config.toml
encoder_arch = "swin"
model = "image autoencoder"
dataset = "telescope images of galaxies (Galaxy Zoo DECaLS)"
train_examples = 88335
image_size = 48
crop_scale_min = 0.7
horizontal_flip = true
translate = 0.06
bottleneck = "plain"
downsampling_factor = 8
encoder_norm = "layernorm"
encoder_norm_position = "res_post"
encoder_activation = "swiglu"
encoder_mlp_ratio = 2.67
encoder_head_dim = 32
encoder_fused_qkv = false
encoder_bias = "none"
encoder_qk_norm = false
encoder_parallel_block = false
encoder_inner_norm = false
encoder_drop_path = 0.15
encoder_patch_size = [2, 2]
encoder_depths = [2, 4, 4]
encoder_widths = [80, 160, 320]
loss = "l1"
latent_channels = 16
decoder_norm = "groupnorm"
decoder_activation = "relu"
decoder_weight_standardization = true
decoder_channel_attention = "eca"
decoder_widths = [48, 48, 96, 192]
decoder_blocks_per_level = 2
decoder_block = "basic"
decoder_attention = true
decoder_upsampling = "pixel_shuffle"
init = "orthogonal"
residual_init = "none"
optimizer = "adam_atan2"
learning_rate = 0.00054
beta1 = 0.9
beta2 = 0.95
max_grad_norm = 5.0
magnitude_pruning = 0.5
max_steps = 13200
batch_size = 64
epochs = 9.6
lr_schedule = "linear"
final_lr_fraction = 0
warmup_steps = 2640
weight_decay = 0.4
Rows from block 4 of the decoder of a small image autoencoder, named by matrix and row number. Rows with one number belong to one channel. Each number is 128 + 24 x the weight over its row's rms, rounded and kept within 0 to 255. All counts start at 0. Numbers have three digits each.
After each channel's rows are labels from the 100 images, of 14976, where the channel reaches its highest value: "strongest on" is what is common among them. Only what is clearly more common there than usual is listed. The data: telescope images of galaxies (Galaxy Zoo DECaLS).
# convs0: first 3x3 conv (decoder.decb.0.1.convs.0.weight, 96x96x3x3, standardized in use, each kernel summed), inputs 0-95
# convs1: second 3x3 conv (decoder.decb.0.1.convs.1.weight, 96x96x3x3, standardized in use, transposed, each kernel summed), outputs 0-95

convs0.68:104094090115131125127111103112101159130109131122126112118142108129113122156180227111124098150087133123151131112129129127095201121127138140105154153128166131139121155151112099122130142103131133107145109177115113129125085149137141139119155125176130171130141134141133118135078167131121133137
convs1.68:132120188131130103141136126147161151091132114120110187144142141128099185130091113130150149137112125104138163091148127113153103148151182157147132141138099149195133099124129134147149129105125109119089144114115154104156091160133140139131125177086107112114150108130105163138153118125132090116
strongest on: edge-on disk: no; spiral arms: yes

convs0.65:126112115143125130109100141090133153123106108137103124145126121060113096124084133125109138113162203124129076158053159120150122131141126123116156154097185127126131129136121134121105109133173140122150131136140138145137109129145145141141107095172140103108117120083138160114092096130122119103
convs1.65:116115150139108142132112156182141112132167116140116165170121134145104158131149128131145113139115116119154156152098145132113124150133196116130090158128096177197141098115132142111153149142139147140096125115131121151128101135092148118095103155135135123204152096099125145127151119162140106118
strongest on: bar: no

convs0.2:105113103146122069108155115081130121123075121135109134127104069126092188143136142051162123114111128117121130147157121125170124137136102133122142178104103136102119123125118099180114150119085128131145100142121108143118119138119121131110173176109124092136131114134136146129160145119133125138
convs1.2:133080162065139153139103104177153156140109120155136161114123139163152120128179114140114114147168123099117136108137111113126161119142123122102137111127114153175139151125157131117150118129093113125140142112136114114101115152138174120185136198140116102165173100149106102143110139135118141141
strongest on: bulge size: small

convs0.57:128103106161149099144137122152135099073118136126113088126123108151189125113148124102150145094131139137104123109133140136125079138151161140177136136153140123114148095124138132141142146104155115145151115117111130086093140087135103158127072124141138098137098125126134079076159162106135151179
convs1.57:126144147120125124110153172111095138134131108083133127138084115139070113097139152126092105118124177154124095111131159118115127108125134141112078150118161195126161128136122139141108123080128101159143143092156120113113156098104104102132128105151125100145096174114118170110153090111130111140
strongest on: roundness: cigar-shaped; edge-on disk: yes

convs0.47:141134120111136131138111099172107131134099140155119132118142177110157123136154128088140077123077212123146156153142098119127119154147115127134118114165131133156127101119138115103104169097152133170114132113099134109095129129127149182142118112132098110172161109095127172125120148127133128170
convs1.47:149128121179110135158104141088118110123132108067119123119116135133078140112194134127119139104137141091142100160098165114186115114133137102119100167129144141113153106107124161122132128079143127142127118101166111097106126111107143115160092151125168142132077093124122161126145107111149129116
strongest on: roundness: cigar-shaped

convs0.75:145059135111115130144134071113122143146160191152102170123110151168125192114144128125151096130097145128125137118116130132131128133148124111164122175179186130139111152117152148121119155112125141110126103147097127136151144148142111157154149165103119158151161139119129151126125144123136113168
convs1.75:102130168128177088159088137171152152125147142111156150145162078142110124148117118130160126146117126103123093130056149143102122145103092127141103114116126141106121120150119089145138099117158132113113114095076135123127123115093143128139149113068093113121132116154121116122112164177126110140
strongest on: shape: featured or disk

convs0.13:121125132120125125112158101194137134101140161135117121121131163187120112086135154181106107104093099141131141093131128122130124164131093135167142135093127123096111116116158102099122148132141145110188095136150110133110132157143128092161102150139140169123135088149112126137148155131130117064
convs1.13:074132117135111159095162158093118112137139122105112143131095107076126139133116148131097191119103144112138099082106143140124151145110102114132097112134138147131176110116164133139105113137132097139170178140150114142111111112114093099085151136136077159097147138132102139107150164100122130109
strongest on: edge-on disk: yes

convs0.6:100132118158132135151136099159099191179159156117151159099117125152131143113136168167115125161120137122099114135204129164124191140106134128127170111154116124113123169104131100130123137138108102103165106139095149134139096144122137130142130132117142159126136187140103115127120138135107155147
convs1.6:115121110154144128121137096128121117134156164164127105186142109144115130128099138148137146134127116138112141105129055163129118112122112127152115161157163066140170164132088119129141090126123115109141155138152193145124181117159181121126109125090134109117161135117119125095138157115130130154
strongest on: shape: featured or disk

convs0.39:123139120161139134156177089139132112153144111139150155128135121152121189151118183193112101099170118112129140133157114126131156130092108130156164124185123113094145150129180130132146173118117137124148133137123121127128094163138143151102155107131109138109111170168127147144135120128114161165
convs1.39:128078134103134164150083101131094157113122133112165100118146094139100144123070141169152134121152109126130152163102129110160113123147147163130094146125132108141131177138134154131122145123120114116137111140137169162127142113119147144107143173128122137152101092098082107125081090179117158145
strongest on: edge-on disk: no; spiral arms: yes