config.yaml
encoder_norm: "layernorm"
encoder_norm_position: "res_post"
encoder_head_dim: 32
decoder_block: "basic"
decoder_upsampling: "pixel_shuffle"
magnitude_pruning: 0.5
Rows from block 5 of the decoder of a small image autoencoder, named by matrix and row number. Rows with one number belong to one channel. Each number is 128 + 32 x the weight over its row's rms, rounded and kept within 0 to 255. All counts start at 0. Numbers have three digits each. After the name is the row's rms in percent of the matrix's.
After each channel's rows are labels from the 100 images, of 14976, where the channel reaches its highest value: "colour at peak" is the nearest of a few named colours to the mean colour under the peak. Only what is clearly more common there than usual is listed. The data: telescope images of galaxies (Galaxy Zoo DECaLS). In brackets: how many of the 100.
# convs0: first 3x3 conv (decoder.decb.1.0.convs.0.weight, 48x48x3x3, standardized in use, each kernel summed), inputs 0-47
# convs1: second 3x3 conv (decoder.decb.1.0.convs.1.weight, 48x48x3x3, standardized in use, transposed, each kernel summed), outputs 0-47

convs0.47 110:106160158101144120180154111157140155108148128134192211111158106076104170052105102128148083070113100129141119171154128170151135122104131091112156
convs1.47 096:133137068135181120081094139151119176119165152138121098135152155117178106169099145212170122168112134146124095153157081178173178129100127153116092
colour at peak: white (56); pink (29)

convs0.32 070:056172126138078141161153142139079121120126077137138167154134054092149112095100176138104108140106142139121182182109127181197103116143154143113134
convs1.32 092:131150060117128164119122105124120111097174122084169109110180153117153115226101143116129125108138082146147058069129110177149107161149097133163114
colour at peak: brown (42)

convs0.14 079:119118170152171136123140163154124141159151150209121160090113115160129199130140178136144066092089144161123202116139092148097071108123136100155146
convs1.14 088:144126134133139141098112069123113139107061159136153089107138127174126206148145225124090176106094100146118131092130108113165081164147102092102134
colour at peak: brown (35)

convs0.5 124:153166174133154120172126166154094140157162103148135140123119118098108133138135114141128173101202225083159151144137124192121183102086115142128174
convs1.5 115:101170143128101150143134103126121092127161095084132149125112078114112095086158090175108135077131174086142075141149137192127139108041132139062148
colour at peak: pink (34); white (30)

convs0.8 098:156066145157168114097149104125116124164143119097191159051115166126148101113122171116145043145119123134095108119133104109176069154140092103172130
convs1.8 122:111159171063100125130150114112154121119191140085152129055055131134090130145123157127113085156094128118124108078140144132142146125033104124095097
colour at peak: grey (36); brown (35)

convs0.2 092:181153187226172139123168154179070146139171122158116130110135106118116123162110112151084121114177183128145092116126118134157138116071108103159136
convs1.2 105:090138174092087102130116111127136127115167134054183157126068083134098130059120096138073137069140155116136128114130135145091166114079159173095134
colour at peak: brown (44)

convs0.4 127:123122106180118135151159132122100049132136124100139155115175140142125096149149107159088099084121112036138103128196114183104117077095158121077135
convs1.4 101:154153108129184151153090124206159162179107119141098094150175109113144163139095077103148137141152067127142169181090141101146159143176115106176114
colour at peak: white (99)

convs0.23 088:142029124141104110111236181145128139136168144111125157152176140139149124113129170102105142094140143111171077113167146160161131089128109147124116
convs1.23 105:058173088124121140133125111128159152121064141114102109104149100089130082174130128144124102141072136144120183175121115110170146114116128132232086
colour at peak: grey (62); pink (30)

convs0.43 074:140160032076083171147116103152162160092116135103080090152087146150117123105148118139105179091107146107126122142059155134094173124104140155143087
convs1.43 086:079166120120110142124122175080133095119159123139161080067130119146101113081137168118131157118089130093113142081108107114042179115165154097108195
colour at peak: pink (40)

convs0.0 080:177136135170206142158148114172111146141132129158107113147178155122148061121124177141077186096161160191127137151177146143139115142089082102116124
convs1.0 130:130163210127078119148129123105148101126151145105160135107098128116081118102105108131073102070154185071125147138123116158111202091072116139079144
colour at peak: grey (72)

convs0.38 129:133183141121128165191158194168106168151144139137137152129144111138144163134131085156087155092199136139145116108112124114157228130111124161141177
convs1.38 126:144169134105125109127141138127162096124197135067146142145097124112094120065142094141082138072147187074139111085131110180142164085057121146112133
colour at peak: pink (29); white (28)

convs0.13 110:116139176116162106141140140134117129159172096147107140122135121147123070115168118109105156074219201082137129146138149174130173077112089142171171
convs1.13 101:117128154134130068119135110120116107118190126053146149114116059120108124069155085128076150061146187090138118106147125145136149105087165099097166
colour at peak: brown (34)

convs0.15 095:092201163105086130176145145111135119128148114155139194111103073112103112080196066120131132122155151131130148171176090134109172102108113127075142
convs1.15 113:162088120120135090094070089140172149132132091142155128150125127174160105153144196095094211169103088112116117120117094142097098104147118136206129
colour at peak: white (59)

convs0.35 109:167094154077162096135148142112087138128142115107036129151175068125172137069146150130108160067129114111139112204116128175150134144126105122144151
convs1.35 101:145152129097124093159089131119128117145073142134088120121171106060116069226171153123082130122114117137094094184158107137130134137091151169134079
colour at peak: grey (61)

convs0.11 086:134093146144206122109136188102148178142168117123095137085131142148132080095175177171077140106181133162092104116123186137115097105107089161098136
convs1.11 083:172155159093109092102121089119123108152161191069143151115085094106097089107173106177063098094105163105125159122187151125114156105097136090126161
colour at peak: grey (66)

convs0.31 161:118154169127138076145161147152115109158163092155161165165145091118124137109163132132100150088197220101142143153173126180126180117128109141139187
convs1.31 099:143119181143099171078119076117168107062175133116194158149135115187117123121126107182117131111126147076173107153171105177113120095120161104087127
colour at peak: white (51); pink (36)

convs0.29 118:138126148129099130149168165134141125124152115121109140102129121100086165078110035112109110112127162060148126175173141160168183116059127153123191
convs1.29 096:129157131078147124128087134124126123154131100113150136124165114133118146181131183112150133153049065182159165119164181131083096122192114125185083
colour at peak: grey (47)

convs0.41 094:120163142112117135143099190119147127142155116194124160082125075112062156071133143126133159102122138066148131138120102120057131135044128173108119
convs1.41 096:163149076159170117135105170200125136116122093209108138146173175101153091132116129127104107065138144138122133148120121142104132093160091127172051
colour at peak: grey (26)

convs0.25 082:127125122119093152132125115144159120103106136116143173150104103165125195102120066081130192077090105015125107151127127167115119103096103121157107
convs1.25 090:087114105134126129126175174153128134169061092147099120116212159146192151134144171103165157141110083159111133066095133155119106093161101089137121
colour at peak: grey (33); pink (27)

convs0.7 135:119141140127067122146136085112116090118138142104166142099129127145110106078146162151125129069108127053156143118140133149053154121035142163064133
convs1.7 108:105104082106167138135083152155112126116115095134092086173118102147161166125081144079161118134144060156124140172106174111131099163230139108134110
colour at peak: white (100)

convs0.18 075:145148161100019146158096117103134143083155132132176179123110136093109106151159111119142175117104160101097118142161161129195145142110132145200142
convs1.18 097:191051096126168115118153127118109136118064137161151120122111219216179135126139137098129142148098135115105099163116115132164092160139134110147124
colour at peak: grey (42); brown (34)

convs0.42 103:170102125146179142137066081151138137123114117135106093080166128123149112117133198128123153143079114105121093105148151042050141123188134118146107
convs1.42 082:063164134094149094164123093078162144178125080101084155132152143152126116132056068150139114051120152174130104156109087106145129133110158159119123
colour at peak: grey (64); pink (27)

convs0.33 128:155154192168151104139156149173118105151177105137122124136126138103152104098154133138091141118200224111135134131133136185151187106148104122149193
convs1.33 100:153149175133113095091166112120148117111162080128129168077080141123072063132148077157088135069141166101138161120146102149125149109041125134120102
colour at peak: grey (59)

convs0.16 089:130119094171096159094124062083085101090125139142075145107114156084123104166126088135128134172123111152159161075150113153077071085146165094128079
convs1.16 088:121146108171157207107132179110106161101182131158130116177133131120100150095124116059185125171161107183078138151137138126195114151117107129158145
colour at peak: pink (46); white (45)